A small model that answers yes/no questions on an image's attributes, trained from scratch: encoder arch resnet_bottleneck, fusion encoder width 192.
Rows from block 2 of the fusion encoder, named by matrix and row number. Rows with one number belong to one attention dimension. Each number is 500 + 40 x the weight over its row's rms, rounded and kept within 0 to 999. All counts start at 0. Numbers have three digits each. After the name is the row's rms in percent of the matrix's.
# v: cross-attention value (fusion_encoder.blocks.2.cross_attn.v.weight, 192x512), inputs 64-127
# proj: cross-attention output (fusion_encoder.blocks.2.cross_attn.proj.weight, 192x192, transposed), outputs 64-127
v.29 083:488510520515501492478505609456457538508491522576516482399558487486561504543470496475466533451401486504453442532484421526479525497561507507464450486509497503517490468526550475467485461457405518
proj.29 064:480475496541478529530456477469501490483551493514476476529461491484477526476536503484535483513522411515449517481453441533533490474507519499435475551490530518528569481450404621467485512494482514
v.30 068:484505460473491479450519498510510479487471444482458511533415497531458524512517495524456476585571497512473527468458522486498441477443510461555522507469515465542444515467482504539453519529529546
proj.30 065:487548463544521409510536464549493543502458486529466497539506455486483479505505439521493427477535549476420484477478540481502488460553471548595440461471548543479470482454536467554517565437461431
v.31 085:486504477470531509501485411527534446434474446416471492548413507483466541511497504539472448567585509514512528503493536460549427521453508513507473532466488483455464503491439526508471555544604529
proj.31 079:496544530457515452493496525501529544492437507540545530529541459564520560492455496505466457492506585488510495495526531414517500497532492517555454453491512497460458535498564382542477518471461437
v.32 106:514520509506502460535561445454568514534503494469463539463507496442565529583469485488467504559570505496491472565527555544496500493461539490465502515467572571463461533562506486494515522553558485
proj.32 108:556489448521485545450431516555542526533468495442462476549558570533512478546563494533467455464435499471426519502501550508467568565451470485465500476450559496469479580504478541537511553466481500
v.33 110:491484497498502538462443556548441488466502501534538467540505508558442477409541517533540507439432504505518531428473455445508506512539470508540505484532434432530536471442505520502488473440440522
proj.33 119:437501554486508454548576482455457465459547495553537525450446436461498516462434509461524541538566504534573482495499452491524435436546538520539499516558453505534516418488535449453491447536520501
v.34 097:496535514504504457531576443455569516551512507471454512488500500451563529579490490488476508563580501501497475558524557540525516494467537487472500519480585569473463538564525498505505504551565509
proj.34 093:557471442538465524470431477544532520508463501420448472532555561527505457537595476508457451487439501493414499500515534523461557554453490469464507492448547499488479569495482546522552544471490536
v.35 113:519478494497504548468429554545431502473504498538547478533507510545450479407532516537535500438450504502521535428480467432510507519534480506522510489534428430503532477444512515484497470437439521
proj.35 126:441505553482508469534573490459462466467549491554545526458446444464500515455428511461527537540564509534560483492493451493533439439542536527531502519564451515528510425478541462457480452537520484
v.36 116:502482502499503543470452559551443486486505494537545463557511503560452471410540520532542496442444504493522535428468462445512507517543480502526507487527433441529537472436508519508491471441441527
proj.36 124:455500545491506465545579470448452463460530509552539513451435442460483513453434504449535545545564501545563474491515449505528444438542548516536509520556442503528517421487532470452494444538517499
v.37 106:502478484493499544470412547542431504467493503528536480521493506539447471419527512529529499445450503510523527430485461437508496520527469512530498488543427426504528486445512516482494473430437501
proj.37 115:416522548468515462529564519463475483486552484568546541466455442471503519465426532475527536525563497525577499500482468499538437445544529540539496513559463514514505416476537445463469464527516481
v.38 109:513475490487498548468415551545443507470502506535543485525497508539454479419534514536526506444454506508522528426490472435505503521528470507529497497539423434501528487446516521484500471425428503
proj.38 125:419519552474508468533567515466472483479560481564548546463458438471507508457428526471525537529564503523566494502483465489536436438553526542540492511563464518519496417470544449465466455528517482
v.39 118:481521501500497456531562452452559503516493510460452528451486489448546522591463480462461503560545495501477464577526530563486491480459519496473486510472569565485467521560489483507506530561562476
proj.39 132:547499450511495533459421518541543539540458507442461482551559555537503493543569490546475462455428496455439519509491549496471557563458454484477495475443552489464490580517464533541519554457477506
v.40 063:521549511555490509548586502494576600507502508496476531523485485521556446455418489525507410537507483450467503493461552552596468464482519532517542367457519528522497526518456483508468573496496509
proj.40 059:524499467497446497558514456451543486457487504499503443496482496497470419495421477474480454527518477525433495456572439533547555483518524458483510527465485543551549452444551442533554540495471451
v.41 090:502473476490492538460377543545436489458492482524525504505501503520439481440517499525506514441456504519524537426497462442486471520501453499518492492534424426473510499438518524467504463419416465
proj.41 104:410530554454536471513543546488487511510564460558557567484463458465524541469432550498538533492546513501580520517469473466529445468535496564564479494558488517501502443477551428481438484508510468
v.42 114:520480497494503543463438559544442491472507493539544479544506510551453475408537515535537498442452506501523535428473468445511506519542480502526513488532431437515535479442508516489499478439444525
proj.42 124:446506549486507468536576491451463466465551489565540525448446438463497510456428512460529539539565503538560485496500459503527438438544540524530504517562449511537514419477537456464476452541519490
v.43 093:519464494499496542462396549547449492450500482522522503508508515520444485443518500529516492443435506516530535423497457449487488531511462503519487491534415424477525508436514518480504477435424475
proj.43 108:416528560458518479525560547473478499498573460570562540484460443476516538467429539498534532502559510501577518508464483476530435453543498560545488497555480511507501432481550444479441468522518464
v.44 109:488526507511500452528588450458556497530500497466458517475503493463551524577470485457477493555547494492477471577513531564498501482474528493476500507462572566502470508560483483516506534574572497
proj.44 124:577480447528495534466431490537532520522441521437451456537546560529492485540570478528475463472437493474436507500516535516464559558451474460459509491435537482482502580526457552539534549471484520
v.45 074:471507524504514462515596440457538492548505533474470445483486500513539505537500518467500500551552496485486471598488509557501524480531556517488515523484560569543492477545501481552480480559540539
proj.45 085:588466456541476521471472418500517472486417554437438425514538523537480476523574450486461454514471492521429457469548515507496536523483522434445495516443490477503509549517459551490572511496469556
v.46 108:496527511503497456529595456459565491530497503473471521481495487467552526577467491471471502556554495487483470582513529559499503480475540488474494507455573570514473511553485484515515521572565497
proj.46 124:571479449534501542460436489542530518518450511438450457535549561526496492540570469527470462473433497472430506505518537505457562563458476473468502487435537481479501574523464544540528546468478519
v.47 118:502490505503508536470445555554449494476504498549548459552509509555452482408546527541540506444446506504521545428479468434506506521538478500540512493533436443526533472443516526507489471442440526
proj.47 135:444489549492504459543583475459455462448546502544541518447444442462502513457438510454524544547563506545568475500505451492523442439542545513538503522555449508532517415481539453448498444540516503
v.48 079:495531412532492508532488559475505513494502523502504523490523507525555492487509475517483424510573481526559463480463537490511526547459491540532413488550430523566475464496510532536490530492508510
proj.48 051:498550514560521522418496401408531453480437602506479576483526480497501507478463382462482480526518531536500504519521488453498595474501537480454531509496489493519523543507524534436569532542491572
v.49 100:509467427478514498508389535526503409439511504474517502495541512505571520450511441487538432500508488525559544482493526503382525516465497491520427466522400536515481526523501523511517576512515515
proj.49 098:529442510530482602461500464515403476425500516519511459442460529474479418511533473475558590528478476527527546571514493518414474522465523458499562517468447539522505476525471535510511469515601514
v.50 090:518502531468500466538470484579566474467472449453472479541511484459528510485495493468595517482426473485568609469511508503476495515447500433464541521476541532453512607576507447453514559484493481
proj.50 101:489489516517485552498494494565445508500581419507512454511474554478541401512480499518538525488468491487524493522542516564460452530457486503530532458487468564473523489436475472539466528482548435
v.51 075:479517569540496503475543459513479476535513475520533491513497517477428519489515576466527564499411520468476519490521516463555462469529463467452561553447573463488488502488549474487462446521489502
proj.51 053:493519513457520460521513575525563554577461469477486482556488510511519602540479468539505481467487464474487527499467486494528510516504454504480481484438461493479505500612506499543403581448428517
v.52 089:495475459474501459500417506542543426472489425434490481510522502428560514460482467456583464492409493493545563475490513504431467515437509434472455520470474534471478605567530469425468555506469472
proj.52 098:518454517535484539522481486534452515467538457534497441479457516451537427499525503515550540494491469488495534549569479571417474503487483498520517471452427540474532484490463531542459496473552478
v.53 079:515519479515456476526442571493525515416456546479477483483543456517557499475486473531431477483550459439534486487496454511502519561475509534488495509550431568505491494526475481529549557474507550
proj.53 077:447451465551433452486540434497536459437522498389487562487507513504511499487518461451448464547482478554520416430526522479542494522479549484490520517525578465514468483470535483449586421519451477
v.54 083:508494538513487542497602504451460573542513559524498504473418498550441486547504511558384496517594519516426419538511495505561519499551511577520541486523509452518490414438474532548481455487513484
proj.54 092:479551498474510448503518501485553501547470543455518567512546463560465559456468506495454455496525540505471462468467523449551529478533509509494463540545574449519483510487541446487538503518453539
v.55 102:497482551540502524482578471458445595569502515535491478511416487529433455544516529539407546513542514483431429528490484477593521467561525539495566513492552441497512434437502509536453404504513488
proj.55 111:473520512455503444572492517474578523533445520515498559537554450569498553493442527525448433473541550472478496459451501487554503468552473510492433509536589476512505523488537443481514537488430504
v.56 105:499546570516474490481625455480455567557493513532507540520432481509414453542498534536474517478523500458467469538538483545575517420529532488475569520484610451500513434459493481495487441498508498
proj.56 099:493574488459502453485494527464613518578499517453472489572568460536494538506478496526435425465534495477499499444476512497579493474543473505461450511528566480516482516477499462480508564481396498
v.57 079:492525445523487518482477524429463532472509556538538548457524498547497464504503477496447457490556497488501417508476487509502503499524479555539454490530435512559501394448453543553524494489491541
proj.57 072:502507468491509482447515486447548460478445562455489542478538462522477595487524481450455472530522522549505475458466488443575537487529545500466504525535538441533469510517517510429574473535447551
v.58 077:507503467475518515533503533546566481460508449488507464512534541477568583489517516461582515500445489579551570452443572470449479568475487500527405477508489494487512614541540523461485556468471482
proj.58 080:516562504520520493533471486521418496530529478543508527491464544462506484490503494510558531503472516491453526554490496535452560516451495501556535457472420529471535475539516558524430513489573479
v.59 088:494523476533492538468538529422446519532516562528520522464485511556504511523499520524416480523571515519427393528491504513552512517556509574532479467526454461536492375413487535543487472507503523
proj.59 095:500543486489517443479500513448536487508443569473495558496510449534450598479534494478452466514531502523501494477457489424547543466539524510478472545520533439532491509530530517468541475504462545
v.60 094:480446457458531493507426477537531458467507440475456507520521514440536508465498458456611460490460501533551555466503535545376491486466477453514453478499491504490488589564500509427482599518494469
proj.60 100:533469525501515591484473485526420516509520494547518436482466505467491404500504495517570569492506482489484545583553493563409449497488490492508533477467437536495524485502469522543461529495582499
v.61 089:506477541456513466519492463578556475484486445461489483538487494455485487488497498483592515486446485485554598481515510505460499477449503426468528530466554518452507615575520462453504539497496471
proj.61 093:505484514506494558526496492558458518502563438532511446509488536479537401524484501536548543470481492466509517546531509564446458521470468493530524456471455559467511484459472488540452536482535457
v.62 081:501548529538474514489555505447502570490502567535508506464464488565463466512509540529409530522560509435460434523512488468573514468525465557520524501518536508518507396459486527575518419481512520
proj.62 084:465511489477500442482539499478590478498461546437485560523537495545507573502477473475442442512500517518496459444478495466575521505511519473479471521548574448528475508540536479450545491522423542
v.63 093:511513522469505463538471487578573472463470444455471477536504480465504502486490485489599507477445472479578603478501505501465498517435495426469509515474525533453514618584500456453532557462500482
proj.63 104:490485523520489537507500482560452507493575427517502456508482551474549402518482493514535529488461491486520489522537515559465469540457487496535536452484464559466506486429474471518464530488543442
v.64 108:530494509528462489547484507563444516567460563478540501528501462484546460412493607528499546389525474534509542513572533435546511471525521474475533554521442479489510492490521453519487469513519480
proj.64 104:494536476485469502469415525548573551555485445479489469601551480553516503541533481543492440463493471453503542490490531505506538505538458498497423479440566505452524556505475512557478548424427444
v.65 121:506518470443515497481515526465572487445510451491468519455471527520466553586504413449506451603447509447516480490457477573469494524447486513494426449465522512510501541520479522502514552473460533
proj.65 128:451461550526527502498556483516445467434555514472523457436433515440530512419469510450524521547511515548488444485540452499517462485472549534547548492557444486505535428467545458451525438572535496
v.66 097:523501516531476493540482489549479534549474558468548516533500459489549472440502609549486564374556487559516533514593518448549490477543530472484551552503424468482481461486522462515490464557538475
proj.66 085:520521475499463494473429508552577554554464402493503482600554483544511520544518519532478435468486502461507510490521541492533563512529465511515414483452544510461523563520491545563479538442443453
v.67 116:488490531565489506509482454522429506567495546518524472522538485466526441426499579545485548421539502541486507513532513413528508477554514487519576554562493502484499459480518488494473427526517472
proj.67 124:542544448474476481518451506464540527564436501545472559542567480547458490584534510539470483461496475459532548508440543503500542508525456450439459519444548506506460569544461550540478556442471524
v.68 072:543535532569485505543517443498400475539498474457541462447520491447509386507491525513489504491521490419489499568547522502526502440534539451535487539598524472544503459499471513478402491497455519
proj.68 067:489510463533432471536496438505496478511495488540446499545528504533502436530561544519484490491511406485538530485450518558517552491497482465461527520470547509481493542490446579476499511454514500
v.69 125:489525468464528501481510513464567483436523450503462522465474535526468552598505417452500457607454516464509474492463456576471484514456476525499433446468526514524488522515469536503508551477471525
proj.69 137:458452549531526507508561476511442460428541509488525480432431517449525494426461524451527533549510523551485452489538456497502446489470551533554556501564441496515524431483549476460521431579547513
v.70 112:490491538562488503507478449523429507567498544510523474525530483475523441426489587539478547421545495546489505514533511418527503475553507489516576554560486503491503451483514481493467436520524470
proj.70 123:540538453472477485514448514472550534571439499531463550546569481552472488579535507539473491461494477460522546503444540507507537509531461456440455518442551510508449571545451546536475562439461520
v.71 117:514511468438515496490520542477564493436505456486474522474463515533481562577505417453522450585464500462513490488466488580466491525450486511482425448440515499514503537517480512510534569481482527
proj.71 126:464457554525524522481555489535459468432555503462534446454434520449541509422465496459527517544501527542464451496557458494499460492472544548563546485558450495496545429454540451458529439561532482
v.72 117:518503467435512490490520549479573491441501450484472525474464514524483564575495421453520452578465498461512493486469484582467491524442487508484433451437513504508506545524487514511526569470481526
proj.72 123:459461551521525521477551496536459474436561503464529438461432516449544517415468489459534515541507519540474452493558455500513469489477540552559538484561451492498548424463535452455522441563528477
v.73 114:493485530564495502523482456525439509551487551509545484538548471477541449433503574546500549390554496561488513511558518433537502483553521478513566540535475476498484455479512476493493447536518467
proj.73 116:544525445481467492499445501480547537561431464543482539563562486560476503572523496542475481456497490454509545514471551508495545510520458462456457506442556514497472579554459555542476545434476509
v.74 122:486494536560492511508483463526425515560495548511530479538529486476524438418505585544492550421541501545486511506533523414525504475560521493515570542557485489482500453477522488494468439531525472
proj.74 129:546543441471479485519449507470542533571439501536471556542570485550456480581534509545467488454494482455522547508441545496488531512525452455442461514440554506506451575533461547546477566438470522
v.75 108:491490527573486497521482444517430510560504556510533484525546471473522428439499574547478544411561500548492504523547499429539500470556510480515575560559478497498486448479507480482477435531533469
proj.75 115:540538453481480477504460502460545528560430485528477558550564485554473495573526511536471486466494497462522552518453549504491540513522460458450454511448544506505463577564465544551484554440472517
v.76 119:509520469449516502477518532471569487443513445495462520464466529519475556587502415447514451612442505450511486486451487577458491517460481520496425440467522515506505533518481535507512559472461528
proj.76 126:457461544526520511506555480522446464432555515472523468437428517440520502425477513458522527545508511544489449487537452499502455491475545537551554500562443489508528429450538466446518440569534500
v.77 083:467477524494543509459553564475555505429509468524481529516455519534505575536527481500537455578471519484514497491462535496458550577513492594473463436455528503590454484512478515507522549480546560
proj.77 087:492441527497572511530572509517438478436546508526541473442444497461486459467443492488549574509516539514481488536543487444452393498501506556584528478556472500504528472456548455491519459549553496
v.78 111:495486532558485502519477464521428505572497548505523473521527476470519436418487578543476543411546498537496507514528503423526504475552510486514575558562484505488508461481520481489476439519523474
proj.78 124:544546451476475486500445512470548530569437499527464546550569482551469493575544503541474480460491469462530546505450543505507536510534459458436447517443550503504458566548444549537474567441457514
v.79 101:485515525558472479545484447523428513552482559442519513530551461494489455441497590551491508380539489544500511526565481436553503503523460486454540526508442475493479439466477446505460460549564506
proj.79 109:551533457487455529499427492506543543579444467495474485565585515567485457564522516536476462464480506466510528521479557509478525512493466465470468510446571500489492583540473536567505563436476484
v.80 097:545514548551530534471470502489573523484516497595576484462568542548523595473487535514474462490534496555481472473447504469514500534554613541586490478543498529611543520546474578511536505456442519
proj.80 078:485597420521476431539513440507560500597538502435474464548552509511473509509568513540420466465474480454497450484540530513535588524502461502563483522533488464497477546508497523468549529509446508
v.81 093:536496532544515532481458553458487539471510463574622501448517531519516580508504497488422470466507510494455437500415493470479485524569495502534482554514506467601520485462506578483528497436463504
proj.81 091:476570457528474409532475433519605495554554511468451507532572481504500524511500524537393418466504492458451426448489513489558556502526464509548468534516539505531430543473492466481527566496414486
v.82 117:534513555530547537466494534496575512470521466613564490455569539511537611504485504516453462516492517529491484479424498487525509515555577532572467506516492525586530550543505583493486468416414510
proj.82 102:499605435496483421560488456490568528611525523481488491581565504539470528500531501552423453458477506449468460499501525502518576522496449520562480510500500469482475536506509503489524565469449497
v.83 122:546517558534545530453503536512579519489510462611562474461576532507545605494496503518467463521500512523509499477420506477531498533563573528579470513513499531574539561558509585504495459425437519
proj.83 105:506606421482491440568497456479549549615508523488494481584571532549462512509532506540434466466469505455471483513493535488502560528484460534554501508488510466486485537496505510492509567470470503
v.84 125:469482449464451462544492468491419484514488533386443521535421468494470398502502498477536540478509487471487497525587504510475494471449433469423531501492500475427473445444494410495510543576565477
proj.84 111:489410577516518556439515544528445452394505461500496513426444480446537490491466512456571535535527494549530521484503466517491435474516547472451497494507486528513522455489486492511487441524526492
v.85 105:432501438466465469524503473486422479516494526389434523533419458480463404518508485479530530494479501456499500541559488526468501470441395471416523501476495467418445450445507419500487522565571478
proj.85 083:510392572507533554439481552499456458381483507536512541435423475445541502498438483465578527528541495537511524498478482505484455477519535477457500480484503518514502473503505483535475451499518506
v.86 118:456492443461458471539497471489422484518486528391444520539418465489463405510504496475532541484496488460490500535583496526472496472444424469422527496484499475424461434442487409498501539573565477
proj.86 099:486400576513516547441500540506453452385505476505513528429431473445541484493455496462569535530532497544525520489495469518488437470518541470444494487506497536514509461502487484516490440519521499
v.87 116:466486443471455466543491471495424483523481525390435518537418465496472401499509503485547539486506488468500505522583506510472498484457421468428534510487510485415471449455495416504501538581584490
proj.87 099:497404565516513558432506543538444470390495470506500525425434485448527481494466496456578538534518496550524530494496469516488424477513544486433506501498496526516527460495484504516490446515535502
v.88 108:435496438478464475532494474488420481517492530385438523536420463481459409517512495484538537481492492465506496534569494532462506475448406477421534497475500463419447443446505412506492531576579484
proj.88 086:503387576513535534444486545495449454381483506524512553429426472450541500486455479464571537533537494541515523495493468512495455479518539481453490487496492523504520470517503486522482430514520507
v.89 122:543505564534546536463494537507566514479516468615566481465578537516544605491497515520469467513497515533500498477426512486528508528561582535580481507520501521577541559554513588498498467423424516
proj.89 105:511604427487479429566493451491557543608506522483483485575563520544460508503545500542424456464474504457475482502500527500512569527486458529548499510507503472490487541497496516482517564480464501
v.90 114:455506430472460474537499474489439485530488529389425519535418462477463400520510490480542534490498488464509505532572493515471489478446410466420525496480502475412454444458499416506495533583584480
proj.90 095:498390568509527564436499548498446458377487488525523529429425484456538494492447494462576544528529496541526517499490471511490439477513546475451504484498496534514504464504506490525481431515531504
v.91 118:533523549531545535455516537520583514487508463616553472466576527501528596506492485519468460520495510528511513478413500493532494520554566520576458495510507528568527553548506586509491458422428524
proj.91 103:504581427479487453572496451473546548598488523512517469568567521563465502512531510543443469461467516450465480526501543479500553527473461538570504499486511477485484539502520502490507550475476491
v.92 075:521500504533467479517500448448464555524490557444532474494533477518455370441508541514511535482497488472496468479571432474475445536485434455464536491558546499498547476482479451535517501593590547
proj.92 086:539441479535487550481508500511506489475486477457481438458457483485466470503583561502557548501515428499452567462518498524527448482522497469414474549493498474540537469528434604500539450524498544
v.93 102:566510555518532525463517530521576516488509471619560485466578531507538586487479493519459456515510506537499509466421511469533484517562598521571468502529503535573546547551499581492503460419432522
proj.93 081:490610432485471476573519454500537558611511498497498423570581528570461492505546537534424467468466507455485481508511533490500549519477465528558512512498505482495487531474512511481501568484492482
v.94 110:554521547530537522463505522507583511483510472611564478461581537510522593483491501522452453513513511533510496469423497484531491528551587526573464498521500530582539549560498582498506468425427517
proj.94 088:488605420480473460561506460492563545611509518488486453567568524551448523504538520544428467464462515453480480504506526483517559531478460509560505510500505463498469534509514509489529559487468505
v.95 117:537517547535542536450504509494584522477518479618561484461581534511528602494489507517458455522504516525509480475419491494523494530540562534573462498525495528595526554558501585505502468424431516
proj.95 099:490602415498475450546485455465564520608518543489480483571552518530457516497532499548419469460481514450477461510505520487518577527496451512554487502505498461493464551518513508493518557478450516
v.96 094:530541520456484483451551426427436434492497505502503525495469509453553539484520519534506551466539473572552417501481576447511514529558478464482438547519557505470535470471470471460489454471533545
proj.96 117:515555440499504465504448491440537510553484554531473577514539505530429542557511497493444480499482486508477551480458558481524562513486502505479510535433520433532447548538482556521541536483485568
v.97 080:535484515470500486456535432437429420500519492497498555465485514462575524496504515517477557461515486563545426493518562464487523511557489449460462549489543470503526469458489453450524469515521508
proj.97 087:494533439518482489480446476450550518523477540549463511515518499510443559553532505475445486522493481525491559461471527480529566508499525491454498553421515489527460551550454597526538511487463587
v.98 087:509574546488486509482573448441450507495515493544519520518506514460554554516556563543548551498574470588502431511468558433535507581542488530531435524558580507491524429451478513482468489487561561
proj.98 095:544549446514502474527488475418522504557466551519516545508543505526412538538491505484467490509502507516463548504483569457515565499496516492512517554462515399544466528522518522511553530495502578
v.99 090:480468502545516521555443597578573542489505484502512461511535500541461477514491498501482443539463541431468592496514440537478503490440534546529558437470438523520452569555551543529512534541474480
proj.99 113:481414555499500546502542511553455491424528444493522440479447496473577448444475519516555522488518505484512440523538454530480437480504487500527497448581486566467559448478524437491455451526530421
v.100 102:523552520472488493452554427435450481506490512509504523503475515480554548493521531531511561462560460574546421480477576429524517544567476477484449552553564507479527433446473479475488443466520536
proj.100 131:533575439495506463497454497452538520577468543538491551530545505533417556541515492503454477492479504499465550487470552467532552515488494510477504549435523432528461549539488545530523541478486567
v.101 097:473462482536508516543448598571563525506501487491510477499517489531445470509478479474480443544435532428470580530522425556474485475436545536514559459466422506516467568550528527516521550536477473
proj.101 119:482425560498499543491535510551450489433531445467523430479450500472580450453490510505553523497520492493520452521533448537474453479509498501513490452568481571461553446465505455483454456521521419
v.102 098:526551524468483489454543416435439469506498513497502530497469523470556540493517532532514552462548469575539421477484587441503524531562462470482450554541566502476526447449479478482476448471527521
proj.102 118:519576440501507464505461492448543516570481550541481568521547495526427554552517490500445483504486499504480549476462553474529555510494499507484509536427523435533450552541490549528535540475485579
v.103 097:533566510463487494453548428431460467488497499510495526491472505452563551504529537540521556465546465565552415481472574432525511542554485475500433539543563516472519434461468480471495450473541550
proj.103 124:530558436506507461498456485432537509568451552536490575519547505528423544543506487499448474502484509500466545491466551464519557512492500511481510547446518423533460546539496543514530535481491572
v.104 089:502567516464495498469579421430449522499502505547506517507477504458568543505544528503547558473547468574522419508457576455549513555549500492521435528560581509485535425458468503499479472449542538
proj.104 108:548575452510508458520466484431534502566440550521495553513560507530419577541512492490454481505477520509473538495488560456519587517484505493510510555455522412538467551543520538513539531485490583
v.105 094:478462491531509518552453586569559543488498492490498479493520480524451458515471476476487445529459537428467586511513431571485485475431519537525556455464444498523466559544529532521516549527478462
proj.105 117:468438561497501529488539520554460485431530454472519450476459499468585452444478498505548527497522492497536451526540445531469453484514499498514492447565475563461551456480506440481452465517520424
v.106 100:468447479534515513538444590573553520499514492493505472497528491526449469503485470481471436538436532427453586520523434553471500457440535522509546444441432501512464557550531520516528539543483461
proj.106 131:465418560509489537496550498558457474427533451480510441473441496464575443447489515500550516502520492499529443513541443533475436485510502500519489454565477571467549441462511458472470447532514426
v.150 119:525472526463481481544481427495469500508512424418429515530495508447459491512485501520508523528547518550500496490561531443493570561485442475460510476477485467431496471441468451426477532588567470
proj.150 135:546529471465521430553438518522551555549461484530458566551561492543492568558512503523463453473490525477464526505424555493488552515517477491504480462406564488473474565507502538535470573428453463
v.151 122:484529478544516521451522573507528499483490579582571491477492494553540512486514503481498478474454484448498504512435474553506438448522548528540489524521513528570505527558534551577518466415434533
proj.151 138:456469533533480558447563478471449443446548521484546442445438500451506443442483496473534550528510487528532476500566439506512459483488525514509522530588432514529525437500508454459526420571546530
v.152 088:502507477493493500457513551494503474545471540546578507467500488527503474501489498415469493466459459440520499511463436592488429390484561494519495516532490527570533565575495512558553496441436518
proj.152 097:453473509551441574410498471468488467468537511442498397489470507492489410478513513511492498490503421491521439431588483551552386488482486485468522555575455521536492479426434480469569471552508534
v.153 120:522471526453486478548478419494472496511512426419431515526500513453456485511483499522501527528548519552500492498559528447491558556478449481466509476479489472433495476441471453424490528582567470
proj.153 135:547529471468518433549438527521553557554458483519456559553562498547492557564520503523466453475489513475470528504428556497485548519515478484493476466410567484470464560503491544544469575427455470
v.154 084:477486552521500502524529491510481535523528431452508528530481524454471503498530547537489484524523541549433507497528523420496536570533433503484538483459490461483420452403526489448418494550547448
proj.154 085:566515490450580456593486525542495554516486507542519590526512478505494585509477496487526502519519551510442559552434530452448561491525514557551477461426529452465531527546587521525442560435490464
v.155 120:480528471539514520449518576504540499480489580582570485475500494550540516492517506485496475471455479449499508507438471554504442447519547524540486525523511528572499521558538551580512470416437534
proj.155 133:456470524541478563444565475471451442448547523477543437450436499453506443439485491478531548526505491527532476502569442507508461482491524510507521533593432514530526435501502453462528422572543536
v.156 119:478528480538516522453511579508533497481489575581572489476499495551536521486514510486499480468453480444501506507434468553503439446520553526539491522519509524569505520555533547572513473414434535
proj.156 132:455472529540482559446565471463450442449547519477539441451439497449503443438486494476526547527511489525538473503567441504515459480491528507503518529594434514527522437503505459460533422569542529
v.157 119:478529473538518524447519575509537498478488579581571486476497492551544513492515504485493478473457480447498510511438473553504438449516551522537484524520509527574502527559533549584513467418435532
proj.157 133:457467526542477564446562473471451442447544524477542436449436498451507440444483492478529549526510490525536477501572445509515459484489526509508517530590430513529524434498503457462528417571544534
v.158 121:518467526454482480549478427490467502515513423415429513519502508455457487512486491517502522528542516552502494486560524448493561555477447476460514479481487475431497473442464451423488535582565470
proj.158 138:541537474461521442549435526530550557557456476518457555550563502549495556562518512528467450472490510475471524495426560496489541517511474484494480473410573488470470564501492541542468579429456471
v.159 121:482528477549518522453518575509533501485490579585573489478497491550541520488518508480501478469456484441499509514444479551517443449529551523534488525522511522565506523557535546573507467418435534
proj.159 137:455470529539481557448564474475448443446543519484545445446435501450508447439484489474529551528511492527527471507569438505511461482490526515507519531593427513526527435496508454454529426571547530
v.160 084:528510458487537507527465471472525492532494507409523437455530507530500554487445470469512480491481494506592490463586484547474551486461492484529576570564425582503540589545456493533493548495470559
proj.160 087:503469530472447580534494520469479521475520446472511375478463528539542452509500516493535553504474462505534494517497515609449453521469503455450522482504516566497520504460425514498489466496519517
v.161 093:457467504472559536599520548536508531415498519544526511479522498508605548514496486464480499490422519500428535486534465471519447568471441556470497494461518550605454459496533537512527510459438459
proj.161 094:455489569487540444520546566569491493438500448556525525461491474476571526489469503459517485539522558535576500504494487455487476477519541501563502427550491506433504449480547444498461443521511399
v.162 095:471452505470553542605508541545533527426491516540511521491498491511612542515495487476483509484431521502443551480528493472501457561471465568473500504458538547599464478506523540512531517477465474
proj.162 100:448492571493533452511558550546487496448494464545519533460500484501574517500460486460508488540512561535586490517500494457474482484514543494582500424536497518441497457469552428498465441515504392
v.163 092:469449496477547544598500549549537529426493508534502530492489483506597540510493482467477514487425520492443552485504488470507455560474473572476489502449540534587464477512532541501521511476465477
proj.163 097:448495565491535448496551548536483494456490471539524546469502491499572520495479489462504484539508563537594504519487490453481484489514543499577496429535487509433487453483554427497466447517504397
v.164 090:539548498539443455412501446456485478589501483458480484507479499490393445483502519530511492510560475490554457508476523536491547431528551438523503517543474457400567542499456451491468493543555538
proj.164 095:539518435507457564476446451449514501554497541447467471535508528514437470509532507540482506458471432468420503488511511553517520529474463502422510568453506505564499557533443553508532556485494603
v.165 095:478545491472555525564537535481533493468484555517548508463556499524556563521459497458475488529441494561485486494576463511515482563478487536443553490482506596558506524531476497522519555492456503
proj.165 092:448491571510467556513516558553486507432509409471563393480474502504587497489503530483562499515484505510532473515513505506477474513485516471509497466579509550435492491492489445523479451542514443
v.166 083:504460504479551536570513554520534512455479522548511502498494491507584514523482514484478523486440501488438520493540478458490489548506556565448552529476480550578514526514540537515511512483462530
proj.166 073:489486563536518515473541562542477486406503484465523467458476534474568486467477516455506500546467534538602475488531519458500484520466541474530530444548462525438474471484529441511507429558518453
v.167 086:444445498484553544587517552543506518419496505544535525486505495497591543524493484474480501492402525486427543504505480457513455555496463560465504503449531545605444465497529548499509496461445467
proj.167 088:465484565495544437500535544551495499450491472535539551463486466483561538481467501464526482539531563534585503511496477448502499471531538499563489430540484502430494450479562444491462438519498396
v.168 090:452449508484565543592513551545505513400509516555523516494517506496613554521506488469481501492419525505435538490520470460506446574481435565480484476452524534593432456502540548506517503460439447
proj.168 092:468493553494555432518544526549493485457481471579537541463496461467545542471472506461508484538549574536564500518486477437493494463537543520569482428547485481442511448494565456493468439517504405
v.169 091:548554503519439450407497450452478474587501484455479479506511500502393446484501521528520499514583479507570449518482518539508545446511537425527504500547470451408550522491473444497493493530546535
proj.169 094:542518427505460561491466463462515508548514528455462456533503528513430470519539505543485517460472432461404501492502517553507506524479459503421510572468514484565500545523442556509532561487492602